From a checkpoint of a small contrastive image-text model.
Model: 24.7M parameters, 48-pixel images, encoder arch convnext, encoder norm layernorm, encoder activation swiglu, encoder patch size [2, 2], encoder depths [1, 1, 4, 1], encoder widths [96, 192, 384, 768], text encoder width 256, text encoder layers 12, text encoder activation swiglu.
Training: adam_atan2 at rate 0.00077, 14600 steps, batches of 256.
Rows from block 8 of the text encoder of a small contrastive image-text model, named by matrix and row number. Rows with one number belong to one neuron. Each number is 50 + 15 x the weight over its row's rms, rounded and kept within 0 to 99. All counts start at 0.
After each neuron's rows are labels from the 100 texts, of 14848, where the neuron reaches its largest size: "fires on" is the input token at the peak. Only what is clearly more common there than usual is listed. The data: regions of photos with short descriptions (Visual Genome). In brackets: how many of the 100, against the usual share in percent.
# gate: MLP gate (text_encoder.blocks.8.mlp.gate.weight, 768x256), inputs 192-255
# fc1: MLP up (text_encoder.blocks.8.mlp.fc1.weight, 768x256), inputs 192-255
# fc2: MLP down (text_encoder.blocks.8.mlp.fc2.weight, 256x768, transposed), outputs 192-255

gate.67:50 24 57 43 50 55 79 64 68 34 48 54 67 46 82 33 89 59 60 41 39 20 44 28 55 45 39 64 59 54 52 50 63 47 38 61 48 74 36 64 53 22 58 47 40 42 46 29 41 57 42 31 45 42 42 45 45 50 46 47 34 50 37 36
fc1.67:28 40 46 40 45 33 71 61 48 44 54 45 80 12 51 34 43 34 50 51 39 45 41 57 46 33 12 32 63 36 29 46 64 64 51 29 52 62 44 57 57 38 28 37 51 25 59 62 71 43 34 44 62 54 40 19 61 67 37 42 35 64 55 55
fc2.67:61 63 45 59 53 73 57 39 75 56 38 37 60 42 53 63 32 66 48 58 52 35 27 50 41 51 41 40 63 82 34 39 70 38 39 33 51 35 30 70 59 34 15 41 48 47 54 48 64 70 41 30 68 77 51 41 37 41 42 42 44 58 57 58
fires on: "<end>" (29 vs 13.8); "of" (16 vs 2)

gate.28:57 75 48 72 32 60 55 78 36 56 58 41 52 25 40 32 50 59 49 29 42 63 56 31 46 77 65 69 61 60 40 26 35 40 60 55 70 83 25 56 78 79 49 60 45 71 35 39 47 51 78 40 60 39 45 34 20 74 59 71 28 66 62 29
fc1.28:69 35 88 33 54 26 21 46 62 47 61 59 57 30 29 61 50 67 53 47 43 52 24 35 39 77 40 68 41 32 34 68 42 62 65 25 67 51 35 60 36 87 61 67 68 28 35 67 32 65 48 47 46 65 36 35 19 74 62 54 39 56 48 52
fc2.28:38 44 44 42 31 70 45 10 48 49 45 35 68 63 70 45 63 51 73 50 62 84 42 56 31 49 50 48 41 31 77 47 62 51 39 18 37 64 29 45 43 58 44 51 51 55 53 48 72 44 35 78 17 76 55 44 43 52 27 63 50 33 43 51
fires on: "<end>" (43 vs 13.8)

gate.465:79 64 68 38 57 72 61 52 52 75 31 71 79 39 38 37 37 45 27 63 31 41 72 56 50 32 42 62 85 54 31 44 51 56 65 34 55 82 40 65 62 73 38 65 64 42 29 22 68 35 54 33 75 48 50 44 52 58 50 34 51 58 31 47
fc1.465:53 54 28 38 46 56 12 48 65 44 59 33 69 58 31 37 68 50 31 22 28 49 78 37 46 68 54 34 65 56 50 42 55 46 51 45 53 63 77 39 42 48 60 53 40 75 47 33 36 27 65 59 50 71 50 25 87 82 41 68 43 77 82 34
fc2.465:54 17 55 50 73 46 75 35 30 38 61 50 74 52 68 26 79 56 47 72 43 48 43 67 60 54 68 23 33 34 64 30 61 46 36 44 31 33 62 54 42 39 69 54 41 58 66 56 53 69 43 50 50 55 63 43 35 45 37 21 49 89 52 68
fires on: "<end>" (31 vs 13.8); "table" (20 vs 0.4); "of" (14 vs 2); "counter" (7 vs 0.1)

gate.227:67 61 70 42 25 45 65 79 20 61 37 45 79 32 51 45 45 54 25 35 19 53 50 53 53 27 56 35 46 45 43 14 41 70 58 40 65 62 56 51 70 54 44 74 51 48 22 45 51 32 69 52 61 41 62 62 57 23 70 28 60 47 50 65
fc1.227:45 38 65 58 71 37 30 42 38 37 52 56 51 81 36 36 50 23 49 64 47 35 77 65 38 52 41 16 54 22 63 48 77 64 46 50 49 88 50 69 36 47 33 25 45 52 18 30 65 59 54 39 60 53 55 16 52 54 54 21 60 33 35 49
fc2.227:58 66 50 64 33 40 54 59 48 44 48 56 82 50 67 56 56 61 13 72 32 46 60 29 58 41 56 31 65 57 53 37 35 48 53 46 65 94 55 68 46 40 38 34 56 21 42 58 59 49 67 23 18 61 38 69 57 45 46 45 21 46 73 39
fires on: "<end>" (49 vs 13.8); "street" (13 vs 0.2)

gate.224:59 48 56 47 58 68 55 67 52 67 23 57 47 66 48 71 65 65 52 68 59 62 53 59 58 69 48 18 53 68 57 18 41 52 61 40 39 65 66 64 59 43 33 62 66 11 45 33 45 68 60 56 46 59 58 61 38 72 35 35 26 63 64 45
fc1.224:53 36 69 42 76 55 66 46 70 17 63 69 60 48 60 28 77 39 62 46 62 49 80 52 52 13 62 32 48 47 32 43 41 49 48 34 47 62 56 44 40 45 32 66 66 39 61 50 76 55 53 50 34 50 34 39 61 35 36 24 46 52 52 35
fc2.224:64 48 55 36 53 58 59 72 20 44 42 44 63 56 43 46 50 40 37 53 57 55 51 56 26 65 49 37 30 41 58 53 61 56 36 78 68 26 23 42 12 41 41 47 61 38 47 42 72 48 61 48 64 53 42 71 31 49 36 41 60 28 38 69
fires on: "wheel" (18 vs 0); "the" (12 vs 5.1); "court" (9 vs 0); "hat" (7 vs 0.1)

gate.269:51 49 40 38 36 58 19 42 36 42 56 56 40 44 50 72 65 67 41 80 61 46 51 41 65 29 30 71 34 25 27 58 61 60 68 60 43 40 52 34 59 62 64 46 57 58 50 52 73 12 48 44 31 61 60 53 54 61 63 42 41 26 32 53
fc1.269:67 23 30 46 32 58 31 59 26 57 57 39 50 61 59 65 29 54 40 39 48 77 49 41 50 60 85 28 67 66 73 44 46 11 66 40 62 69 44 74 24 46 27 72 48 36 31 55 82 49 30 66 75 56 57 60 38 70 48 44 36 54 36 39
fc2.269:60 40 35 43 53 40 45 82 49 52 70 36 54 52 28 76 75 65 48 52 62 71 79 43 33 37 50 43 69 27 43 69 18 55 61 62 73 34 61 33 51 64 24 24 22 67 55 60 41 62 34 44 52 44 57 27 67 58 34 47 45 36 38 59
fires on: "person" (20 vs 0.4); "white" (19 vs 1.6); "ground" (12 vs 0.2); "yellow" (7 vs 0.3)

gate.363:50 45 41 39 50 55 58 63 44 35 31 71 58 51 82 48 42 57 30 47 45 65 51 68 49 59 38 13 51 23 40 21 66 41 23 43 49 79 50 35 61 48 52 23 35 43 46 17 52 34 79 73 44 45 51 48 62 17 65 48 50 19 34 41
fc1.363:31 56 57 79 32 68 41 44 28 60 73 45 90 61 38 42 29 68 58 69 58 42 38 21 50 38 68 30 23 70 32 37 59 44 27 68 41 51 51 49 45 50 52 51 45 51 37 64 49 56 59 54 38 59 52 48 41 35 40 87 66 37 40 53
fc2.363:40 49 54 34 64 68 44 27 51 63 31 64 44 42 67 29 49 26 47 66 58 48 81 51 44 42 69 63 27 66 47 60 46 47 61 60 68 34 63 57 57 66 25 55 21 72 67 42 49 60 23 27 45 40 65 26 62 28 51 51 41 51 41 85
fires on: "<end>" (36 vs 13.8); "on" (16 vs 3.1); "bowl" (10 vs 0.1)

gate.304:52 41 32 53 17 45 44 68 62 64 41 35 47 62 60 28 67 48 30 41 37 33 60 36 28 50 42 30 26 48 65 31 43 68 33 44 44 47 34 62 30 27 45 85 42 75 31 67 37 23 29 49 43 29 78 53 64 59 30 61 59 42 65 50
fc1.304:43 38 66 21 32 20 50 70 83 65 60 52 55 67 54 36 24 40 61 61 35 33 52 64 42 67 48 28 52 46 57 43 55 35 41 65 63 64 60 66 68 42 52 62 48 65 32 49 22 52 22 53 43 32 29 60 27 60 44 54 44 47 60 68
fc2.304:71 50 46 47 57 33 20 44 45 44 43 54 79 52 62 68 62 46 41 41 65 60 11 51 55 39 46 56 42 56 52 47 68 58 69 46 61 43 57 46 64 61 25 54 68 31 50 49 24 37 60 61 45 58 54 22 54 45 60 57 75 74 78 58
fires on: "wheel" (35 vs 0); "shadow" (31 vs 0.1)

gate.279:61 55 38 33 25 52 45 62 34 64 27 43 45 46 56 56 57 45 50 40 33 61 49 61 55 85 33 51 61 42 51 48 50 25 41 54 42 64 58 57 65 33 45 50 64 44 23 28 29 50 69 56 72 71 63 99 62 56 69 38 55 48 44 51
fc1.279:61 62 72 54 69 50 68 33 55 38 36 72 69 17 56 52 23 37 37 38 62 70 55 67 54 38 73 43 28 72 55 44 36 47 75 54 49 39 32 72 72 74 51 31 20 67 75 61 70 26 61 51 29 70 73 11 46 57 51 49 78 49 34 36
fc2.279:43 72 69 50 43 42 58 75 27 45 22 62 65 37 74 41 58 68 55 44 56 55 29 62 62 53 45 71 82 64 50 25 60 21 50 36 70 73 48 60 37 41 36 48 56 31 43 26 84 61 56 57 45 39 40 39 67 44 50 47 37 73 76 80
fires on: "wheel" (12 vs 0); "bus" (11 vs 0.2); "round" (9 vs 0.1)

gate.65:84 34 58 42 78 49 76 66 69 82 32 45 49 62 38 34 36 39 65 49 47 42 60 45 37 32 49 42 55 33 77 38 62 70 61 42 38 51 54 56 75 39 49 65 55 31 46 31 50 54 62 63 38 37 32 51 56 31 62 45 52 59 62 66
fc1.65:71 36 50 30 41 61 56 60 63 53 57 54 28 67 61 33 54 65 61 58 75 46 41 45 49 28 51 49 26 48 85 42 68 67 67 65 55 44 56 41 55 50 55 60 57 54 45 50 64 17 38 54 66 54 63 49 50 30 51 54 52 67 71 46
fc2.65:68 44 65 50 40 50 39 19 75 64 33 26 67 67 34 55 51 57 13 55 65 45 51 78 60 78 56 43 45 48 50 56 37 65 52 43 40 45 52 36 65 51 50 62 38 31 79 48 70 68 58 39 56 66 69 10 31 61 46 67 41 68 76 45
fires on: "person" (34 vs 0.4); "in" (22 vs 1.7); "on" (18 vs 3.1)

gate.360:53 61 57 48 27 58 28 65 60 78 52 10 42 73 44 55 31 63 53 68 78 50 35 65 44 77 48 51 62 66 51 31 57 40 42 34 62 77 36 49 46 36 16 76 51 34 59 51 19 32 65 75 54 62 40 83 42 55 53 42 26 33 49 28
fc1.360:25 65 35 66 25 57 37 31 70 22 54 45 68 51 25 59 56 64 52 52 64 39 45 31 56 61 66 72 53 44 44 52 52 54 26 53 44 76 34 54 59 17 45 67 43 56 46 58 41 36 39 48 21 67 74 40 50 66 30 51 60 45 74 25
fc2.360:63 46 65 25 26 44 53 43 69 49 64 63 51 61 63 63 63 46 28 56 37 47 32 42 69 37 33 54 55 38 53 34 55 64 35 36 59 41 91 49 65 40 58 29 42 53 43 58 49 38 66 49 41 51 70 38 43 31 55 45 94 59 33 38
fires on: "wheel" (43 vs 0); "tire" (13 vs 0)

gate.82:57 47 36 58 51 63 47 79 78 47 33 51 59 42 48 61 37 79 36 66 55 72 32 55 51 62 51 33 34 89 47 32 44 47 24 51 49 53 69 32 39 46 33 54 41 41 53 34 29 33 63 60 63 84 63 59 43 68 36 65 42 50 56 28
fc1.82:58 44 58 30 35 49 44 40 19 45 55 59 29 57 42 53 79 42 78 34 55 68 53 34 36 41 65 64 73 24 62 44 35 39 59 30 55 29 42 65 51 13 58 49 43 29 55 39 40 83 66 58 39 28 30 46 47 34 56 33 51 44 15 57
fc2.82:30 42 50 50 12 68 62 94 74 42 66 43 63 68 58 64 42 44 26 50 31 41 46 35 55 69 40 66 34 66 25 44 71 69 24 62 57 15 65 27 48 36 52 33 52 50 42 47 48 44 47 32 53 60 45 51 53 08 36 59 84 43 63 61
fires on: "wheel" (19 vs 0); "skis" (15 vs 0); "skiers" (11 vs 0)

gate.483:62 36 58 55 36 57 52 57 54 43 39 17 34 51 56 71 42 45 56 72 35 75 52 45 42 82 38 48 50 53 61 13 55 49 25 38 57 49 54 44 71 19 39 53 73 30 62 41 11 13 67 52 39 71 56 82 54 32 36 49 37 27 49 31
fc1.483:60 63 61 49 37 76 45 59 37 61 22 43 60 10 27 50 60 69 59 55 57 46 17 58 70 80 44 68 31 59 57 55 55 41 24 22 29 39 70 32 71 29 62 81 57 72 56 45 40 23 36 74 51 46 75 48 42 77 53 38 37 28 72 47
fc2.483:56 29 69 23 42 44 61 48 57 46 64 52 47 75 68 54 40 37 36 45 33 45 60 41 57 71 26 49 63 49 35 17 37 36 17 51 65 71 47 64 31 43 39 58 58 49 51 55 21 64 63 61 33 60 54 63 65 40 48 43 54 41 34 35
fires on: "wheel" (51 vs 0); "tire" (37 vs 0)

gate.365:77 53 27 33 55 57 51 50 53 47 36 34 67 41 20 53 75 62 49 47 46 42 59 47 31 36 14 54 66 40 63 41 37 64 60 58 63 63 44 42 36 47 30 66 62 59 28 39 42 51 45 25 66 61 39 74 49 69 49 32 77 46 60 44
fc1.365:34 38 60 46 77 38 51 62 45 60 65 50 61 14 39 41 74 49 74 41 67 12 43 44 26 57 58 36 47 59 38 35 22 63 21 55 59 50 74 67 31 76 68 46 24 75 63 64 55 49 30 68 49 50 60 38 48 49 66 62 48 59 45 62
fc2.365:78 55 71 53 29 45 43 47 30 75 45 87 56 58 50 43 40 74 42 53 48 30 74 35 61 40 27 47 68 71 54 59 32 55 56 48 59 54 61 53 44 79 45 48 63 34 47 64 38 34 57 21 66 37 59 41 54 66 65 57 63 50 68 59
fires on: "<end>" (68 vs 13.8)

gate.756:68 53 34 40 60 23 51 64 43 22 55 47 64 55 41 39 57 35 41 73 72 41 57 37 74 30 62 41 71 49 47 54 40 45 47 47 64 58 66 54 90 12 61 30 45 57 66 39 51 55 37 66 58 59 65 72 61 41 55 72 29 40 48 38
fc1.756:31 52 45 46 55 28 29 38 57 42 61 53 65 43 52 75 71 63 33 83 67 54 40 66 46 51 73 69 40 60 42 39 44 45 52 55 24 24 68 63 22 86 59 62 61 53 40 42 60 48 60 32 31 64 53 35 51 35 62 73 63 29 54 60
fc2.756:75 63 63 51 56 26 31 86 80 29 55 67 46 48 66 31 45 67 59 78 37 56 52 52 48 30 62 45 23 77 44 55 73 62 59 41 57 46 57 88 38 50 71 50 67 55 42 70 66 31 39 64 46 47 60 39 17 60 55 55 39 53 70 13
fires on: "wheel" (35 vs 0); "on" (20 vs 3.1)