From a checkpoint of a small contrastive image-text model: 14600 steps, 36.7 epochs.
Rows from block 7 of the text encoder, named by matrix and row number. Rows with one number belong to one attention dimension. Each number is 128 + 32 x the weight over its row's rms, rounded and kept within 0 to 255. All counts start at 0. Numbers have three digits each.
# q: attention query (text_encoder.blocks.7.attn.q.weight, 256x256), inputs 0-255
# k: attention key (text_encoder.blocks.7.attn.k.weight, 256x256), inputs 0-255
q.212:160136137147130139113161112182202155121093159136107161155123102106076100133134170132076145139117100111081109152127140143149183086127113121170126161164099098077123111129180180119116113147137100152120133199172124094104114084128061141122178117150148144151092154091120108183139103078144127103095096139170094118152161119087140140140095135133119134105156151126067108126111185112115155096144116158115124183147104127198144121129183148118123189144084133100147101140090152175024105173140132112109152117178077143109168122123084173117125119122145073126108132125157114165123116215126130070143088087152120195092168152095184143122167179114071059123169106124175140105078124106133156089151166130106097195172104146131098138087077110156106117135178151106163099198170108173165124094055050
k.212:165150120084136113079112095160095075149212097147133105126132110096127135101094115106127125099101180056097079190108125147122075165094056156042139159173145148169084114194135135141123105131113128128150097108145167083132141092106195134144151160118095096142160082115164120146168173112164142154109174108125181130135129158180139150099178080194090078148151135076097124136094077074054113088143169125142168078107160180182083152139112083130165090093133169122092088146153172134196095144125124132123045194135139150169106096109097078162140159126142173140142069117173111155118094183146162147126119087150109068124110112108144138152082104116109113131123128115109127110081114099143109114180068111103125129123153131117167131143121094118184145164120105109107133059145133145103170153146167
q.213:128120149101110106162112103113150101105127150140066114144135087075114144162158179091155168095079131126095082139075115121091191126114123159165108111112134128148141096147154186093081109129131084137083119166087119162111099083162091089136135114155127103123055159124037132122148199125057153126095113133116153112112162127153063121205159096183136076145211134100096195123103115105114141086197085106093128060119082128105158168164147112169139173178089142084093129134184121141132118194138170132087159087130135135123129063156146110123077157135147150144101113098147094135112128132130145138200186143149099219102168149127145168180158100121117168155118108165135144142122090117148107092105176153117135131123141069167154117155180172119130154108138159106154108178167120182175098135088111
k.213:116097137094084119110133139098136128182162150132116102109112094123143128139098128096098120139170114130187103175157175144052130134141119101098096122099143152084068161153167186130200155163098170144133134091130155143137147124104140040114058159127110096159132187088158125159079153149179092147133160096049156121113108188138172127088080160150111133180143140122127107164143095073168184169081125148096183142085154171108084127129062139093156112123129107151105105104139117117179150172137053125095108148189154134158056156139119087125136074152076190137107123105102112143202121112107150121081108163123120063173099141143100177090143169120169128158166143110176129104098124093146099181179140089120207083120146108112126128099085114120083155130115175140142086152177142108094162131115101
q.214:115146134177170104119165156138075103144150102103097058126138103174165111147118150131170143171158120197165119150097110092141074165133130100093129116102147154121106111118136116145159116196128159129164114062116184092145102180102141132124170129112123119111200084173209148148155127172157134096130130085178132158149162135115152149070117098076149105119128111157167173139118151151163128087135106174119139165138133100101153124163155090130160134112140137176169129111119105081137086104097115155137039155117150141109119106119123127105145065162038107141130136112195129105164091128129112156136129140122161076156096114090149102113116161146117114106142142113128144122145211168107109107205204108139151070110160150090090072179038168149106092108077164117122192048195107148078181145126130
k.214:091110159151097095112111160130152121139045110117125163144116180126158086096112133164149111143120109206078172054145122115229118149095119106120106160120153148139188094121159103150125106090128154149082119167114115176064104164149121158149158100162144150096082133145154103140154123093144122074099140171141167118185108092100112132151123123107113108098084114184103095054167132142146028101199114100123087145207147064172123105124109137131107167104083153126144159150154118205073168142151111121132161116134096171116150080083168167142153139129151107110147097177224154067134178105122115101129142128149154163099161140146133112146097106106102107121085175123163151125132153156156185136102156185157133169146100150138095101159101148100116108107156117082100150107073161186166139144168090
q.215:105139139085125091108093152130185099149063139100107182130115083135130130140115164128118160092128123157162107085167085170156130166088160146133127152157123111145112085142177127146093169096117103162111084126102092156149151130104102090140139132130143149126118147190076135126075150128125140000117163113064163147152082107109113144138108122186088142118184145146092079080127113118132153126188138121101102104123102129188124189059121162141121185196040127099092110062183177159122130137099121078125168077160120121134141109161137158103149094119166134160115155130169160149174137137139125128148220154134158207139140140170116165125137138082117129149182147114111109123072120069107147108097189180158171161117128127128122138132105165133103183092094150124127143193134123211156093170118108
k.215:098075117148132172107176074165121142161124115111095115117117067118083144127120104144142130152209108083107127145086142096124073098124104105137160095123158144128165144085156165144173092145199179103108108119132118127100164076161188050093102113111134157103129129111153127161066143123155142113146158099105187149121143176188192117135112115165140149096143182127120160106093055121066104116115130189109168117095111174100067120137148091190180138058121154100142126125123127113131130155138165110119066111153147184155113082157064101099114106119139139110094142125147179189153065102108135151113142184119121039160119100127089167089145152169163130129115178144162107094122187125156079188134158095086173104175114120144119116113095098116107169174134200093114078120196122142128164139138119
q.216:051144145142092107097164118154168160150093110162156136101090146156142114164094093146117076103069079134113211183159184202113159090146152138156135164146167119147142167130108064098098129160159129164167168110172109101139139096163150120123066058176178135182183175111143165084109109088108137180154132133103088116143118159110154116089141162146119097106084158096134132172139131087085170154115171143114097201113087121094171122173125134102181089124162145146129162196117139119137160117090139197096118118108110134148094147086133060081088178087093119089140142096135132086135125105143114119116108080093199092199082122132141093150122100133174154169147151117159105126080133166127130160064087133110128130075176100182105186117118146115118129185114142154119165124087131098130165116123174
k.216:116125114120150130215126101147157181124092186126139162105126175144138176196139175178112159141101098081126076168184121138158074167088192187127141166172159097154104127110100083125112086052093125113162111161186115154143109141150096201156110202120128128092118097141128158056177129121058149145186116132177095103098101113090113125083113085068137148148122114081123150148127139149099170152083106066132143079114150167163094149136135105150124107105122109067090142150131150084109104096142179136128152100156159127084172121114161102166147090138118101152149101143066118154083117148089105132166105130150108184131150090146124108165101133159109140142111111157130134181203118090129197112158158070106098095126070149148094107139123164097151135082081131131150169173080119084130087176128163
q.217:082143097141112049117116075132165086141107131067098143091097145170165147145152151132173206155151133184085098095135106082166121136108196181093088115156082087121102126064185132135167100088110096149091112134129139127120136125095062121153179130118133153149108117165097121154132070114130075080090123123129136102159158088108150096153114129094125100141196106096102144153121118149135103137097140103069120099155125117144116121130121138145080154140105090116114118031162133185078130157115152068104164126126159180148204073133066132110147080131156107123048156130158117088160121150119078064148136113224139149144117129116124132116154168097076080127141138093147157169137136090099128075165176147176129121097123115106168123097120174130106145106103148072134099151193111190132085131077079
k.217:179102180134108106117138127154121098095123122129094058132174107128101143077089141135170125117155120152092202120089081112105114185053074097124105145102199121153124103138153130113133104160193194122031102160058202120092143064119138058153116157143067126155142144139187102122128156096120174139133119112093167151175102154108140135098133128160115114103083182175100104072136126115083100099152129113147167096085143154108148102087121116194130164048078192046086094109179128168130110135131104049126071096124107151110116115093132144057168136099122114134109138104153155137133100130115151141171155120109182101140156146115106140122105158102164157086131186107140107154092161150139093175149151149117125102142123117141150153141068132141150134155112152092059095143174116164116137128107099
q.218:140133153209169108118106144201175134175163143129121087158067105150169097115107143189104158160112125140171064097080112103183094143104153138097148165131158113143150131140119130104125093084100173102145109116122117070118129164099153111145177182136111111150090038156170163131118044098214153104143102146139119146179115136096126125094116145079130115123128069161137081089084126132143159095125152156153148121093184118125073127121110117172129127184117111140127119116132168155065119134106183144184146190102139190084182095101108135135174115176134167129111100184158125078079137168109125109137112185105086101105152116141108125110104135132077132143189090092161146167159149107156121152179198106179104131165092173066109108134113154146133119097135120163160070128115080131054175126152122
k.218:088119159162139096113074143175091115160051075077146082093136133123072107088172072153174058119157126122124177090051125052156133172097122134169128152057109082136108081145164115130099141127122120181065156123107181104091142094084151139147149138117113159113094142108138127155167137115076147140048113145143187108112106116141144173177159085163082134050139150176146101075141147205153057089163108121154084136202143135160141046144122136158184135106086129098167099101085117148108103145107092082130112122110121107123145102156116149149121113104172093134103170142118156161141103145137135084137186093153148172180123169124147120096099111114097123101138158143124151118079102185146096102142109148133112170109154126197143109162120129151163158126155146131064147103143171169118081134132137
q.219:128166158117099160105165162112095111164148067190110155113148081141123147123166143121108085179201102199116106167123135072117090135128059089089188112112145188182150171099119086095161106105084149127173148126132131097116144156140198149132134112173100127129135119180194135130177090130140140128152167125163188117143087141168123157064089133107130134125101076176182162105111134159088123097090056159116157116157179146109045119126137083151112124074111136150137097115138105102178115129107141158115098136147171163111106124097140131108131076094110089108139155124175116123118095114097130144116125169157107053142101079100123094115113094108100125132165097149158157126119134104193131157161125151139184059172139126068145077163099111129100088148068089140149159115116132147056188105202194
k.219:110183118160114156150154153171166134121031166122137127125107150143169072159124109154132128102097111193086186051145098147161170127119174108127085152112096119122194122110176124160088098094131126166111150084102074136135113145113101117100139136154161137160149174143096114133136165156099058083124100142166116099118133107102090149124155148077156127068094176174131101092127171199211068145120088092124099153154135102172105087149111107150154152116102154153182170158143070159038158155140078146148124140131086139123115098143103177089097147163136110147157182131178145056139130131127131140107199137103119124116112137128135056106142119115148116180084163116092088112128117135089123093138199198162062193075132156151119092136094144094144112159150129141114159144079115161143100171154132
q.220:113059132045118140137094117133158078139140124171078125111141082094117185110121143134122193109113176106087059114103088161128161130125180132140164113127118122128137106169154216110146139084115131124062163157128100100148139101144095146156110193133069115112091124106058116126084181124134132106158126137105154142117148126155145152179132137138156089099177133105093141099133128138114128131158115070079118061133160142080137176097130090128093146143107143120112112115146143201111151152169101086133193082115091158097163097175111158159124146138165145154094114126148115202129087164146115114162098140170115235118150162155133198169102112079082173184142136104096128159113075105148177124150172144124090164084088083182194120147160116134121178074131111159134124150144127157175045101120106
k.220:111067107146107174141108112091122102157183122106135050089113110104132099085069122135102126153166091157140098170081156105054128101091134080103127122124100160088095176086177116176181118203159130114106113113150174111168127118132137053142084086102101140174138187082141135187039153116160155161132127082088155139142123177145117150096141194154136152179096123121147107169094107117127210174101154130115167120122091176063138133146147100076142133112129135114078073086091130132133136148166115119108090118143100141151115104183124125096120119182063102142048180138077122174134109105128115135131143163111121080131153127121098152094121145177190104111107123143164138129072139141155100170193134111114170138125108131139110148087098069139127127105119141119058087159219116131122150111096096
q.221:101173097101111121106100108125084121130162144080114083182166157107169070103144132098066136089060137097163147089182120140115171119149219146083079103155074102112054109131160168169134206140114104128126110081070171177145051121088089119144038135084140147129130116178070110175139134125067139115142143103120108158105127164097168104195141144140129173115125160112121090113165132132187129154142196116123080153137126151151148077103125142075184145144148163140166144094135127079075133088066117055153137089127091075129138170165132127102134133112127104125124144141079129172140127107161179126143202109153145168132168150138141133112119177117179149166142127100105123120123123094112098091079126148093134181134109154098110178079140156117109168156183110109147122137162137109173097139082101
k.221:133146129114156077133146099096115134119156072131107172145147065114091114147091118079168145131121168037136099146155132102138108155148045095115161087152151190079096116145104134079116121101152134099147113129163184155118133129169179154152135141133131128142094119131145184143178092132181194127136146082082149164168157116181120132155143100219176115147089130108120178134112117070066188060139183174088123138078141126092116163109150105152114111072104105099092098159167137103190126084163188110131145146107160114095131097171122114113123098140189146121144120114107099169156136138156071131151096150135102153120144103099137155094116136114136177087119130173099145193127194094126128183087043109101158104148061093097158101135148072121134133142130125067147165108110117111117174057119181
q.222:117150077105098117157136111174144164174092182113113115158118156145083078133166148159130056145090183115165123111090132113191093185146161148119118079119137110139114156146087119145148133150069191125140193081147117080105181176160144161129093126058101219173151138116125150108104142101160131093145137125086114161126121111176181121139074112096132105134116127150127094091130112156167123096146154192154069126059190132117100164101091144117131154107071087147139128135161071168129150100117122098113101164106171139097116126178187098181152084144131101125143123108110127169127098153127118149114100167102206153161126177104088155086146112092129178184105178074088164105096188117133123165145186119176166088078124116116071112094101084137134132119104121163112175062063158146112129152108146
k.222:089179122111107123122167063059114120107077099116132145192111089080052126179163150129105194164177140202102109166073114086080186078120134181143145150119108120129131108164130141154156103094156146155089150097083143076112142121117120146139117139179134080095121142094095115112136083101071138104134151143165183145102091112115100089162183087161134092151141080138137172113153160181149105134115086119098120147174066085085113150150174139185094137179100093127162115059136122129112079069085119144138144157104093123150150106134116183084147124172133118112090163111141148091147134088150117131156160125158063144082155063114078145098125149134159157050062092132150143201144164194176113110100093156113121120171109168110131112116134161092124158150114146130124162085126115103163130100099180
q.223:090131120165114101100154131062076135131190089125146107120103170123153158145078145143140178143171059101140151164166162103079114155175118110130117120104102189131153146082130145158143127122121115125164116123144154154119074120190095096146088141141132051148113058108180163130152127134135160146107116153112131080129077120112100148062141129087119148176103069073152139153158172135138091155060140092105160162163129091065200096154125124104138142135163114153097176082117161112180095161114134201095085143130141130188079146063121191063122157123046107101102112144123144079117158056118153142078085143145105081154060105087169139131149146165119132114095126140145119141183156196160108146178116125169156119142088173103120137164086127142137111121116115125081112103182130064100127109153099
k.223:104086110181120154127120137140190145131063139089183097140165208213183132112130086110141086123073113169104146072158174158168123119088145102127095112118165085136131093136095138107089121135099154113086126165143111190137156164131105135159137112129090157088135044103171107161110164163149120108160119078165136120188132070041118119117058140141129148085115166164146107097155131129179115114114167130090110147137140114176135083138170097079110153100119161090133141168132143169062159117085132106149117079161085157081122155117158164158186121112196074092152109127176104106084167185158153133139147149113178143128160189125156102128109123128127123170132159109154141074189098146135171098136110109143126147127092135083068127138166108168159122139162083167191115144071117118129078173174113
q.224:192126126109145110108021109153134118079130148088114140149144111114148108114107155092117111070124169106115107083102105162160187152106152116127069121203090107139086046145157138134144122105077103147075124150078152173148124104141066146113110170073138156083069179150092095145111129148140073061105107115094107126081148091168127152152147163167126120130144165097057099109125145152115124125147133114072139079142130130197085197053153119115179212178100113116127076126112124118094128168119144042138171094140090108118158091129161150168156125183166149115108137132163126170137094158133150145152218147107123169103205135163137141116154158145104113121140134161137133088096121079094140084122097161139156134096102129112147156088099112114115131169152148114141112202129158150183131113133167
k.224:158150085091113148076097116116076109118171126148107135118160048094122114162081172076118124156195128061136092158058134096094117134167076128141155113154133169109080141188114176083144102157191168119155075087106136058148124093140209122118113172122108132154166173149094133136114098132167157118135154137113128127107113161203138147113170163207138153182131166120131096165096109092067165114114142155162103109052126188101132145102139180111129104145110081176100107140126165114193109095130133103094148098151132160147120083195104086123070138157181131114118169116146111204139120103119124174143142139104118084148108113152079177130129116131123115104121143144098086120077179098072082132156088141141167082167179087165186099088101087130101096126117148107127127091146124160089146109101121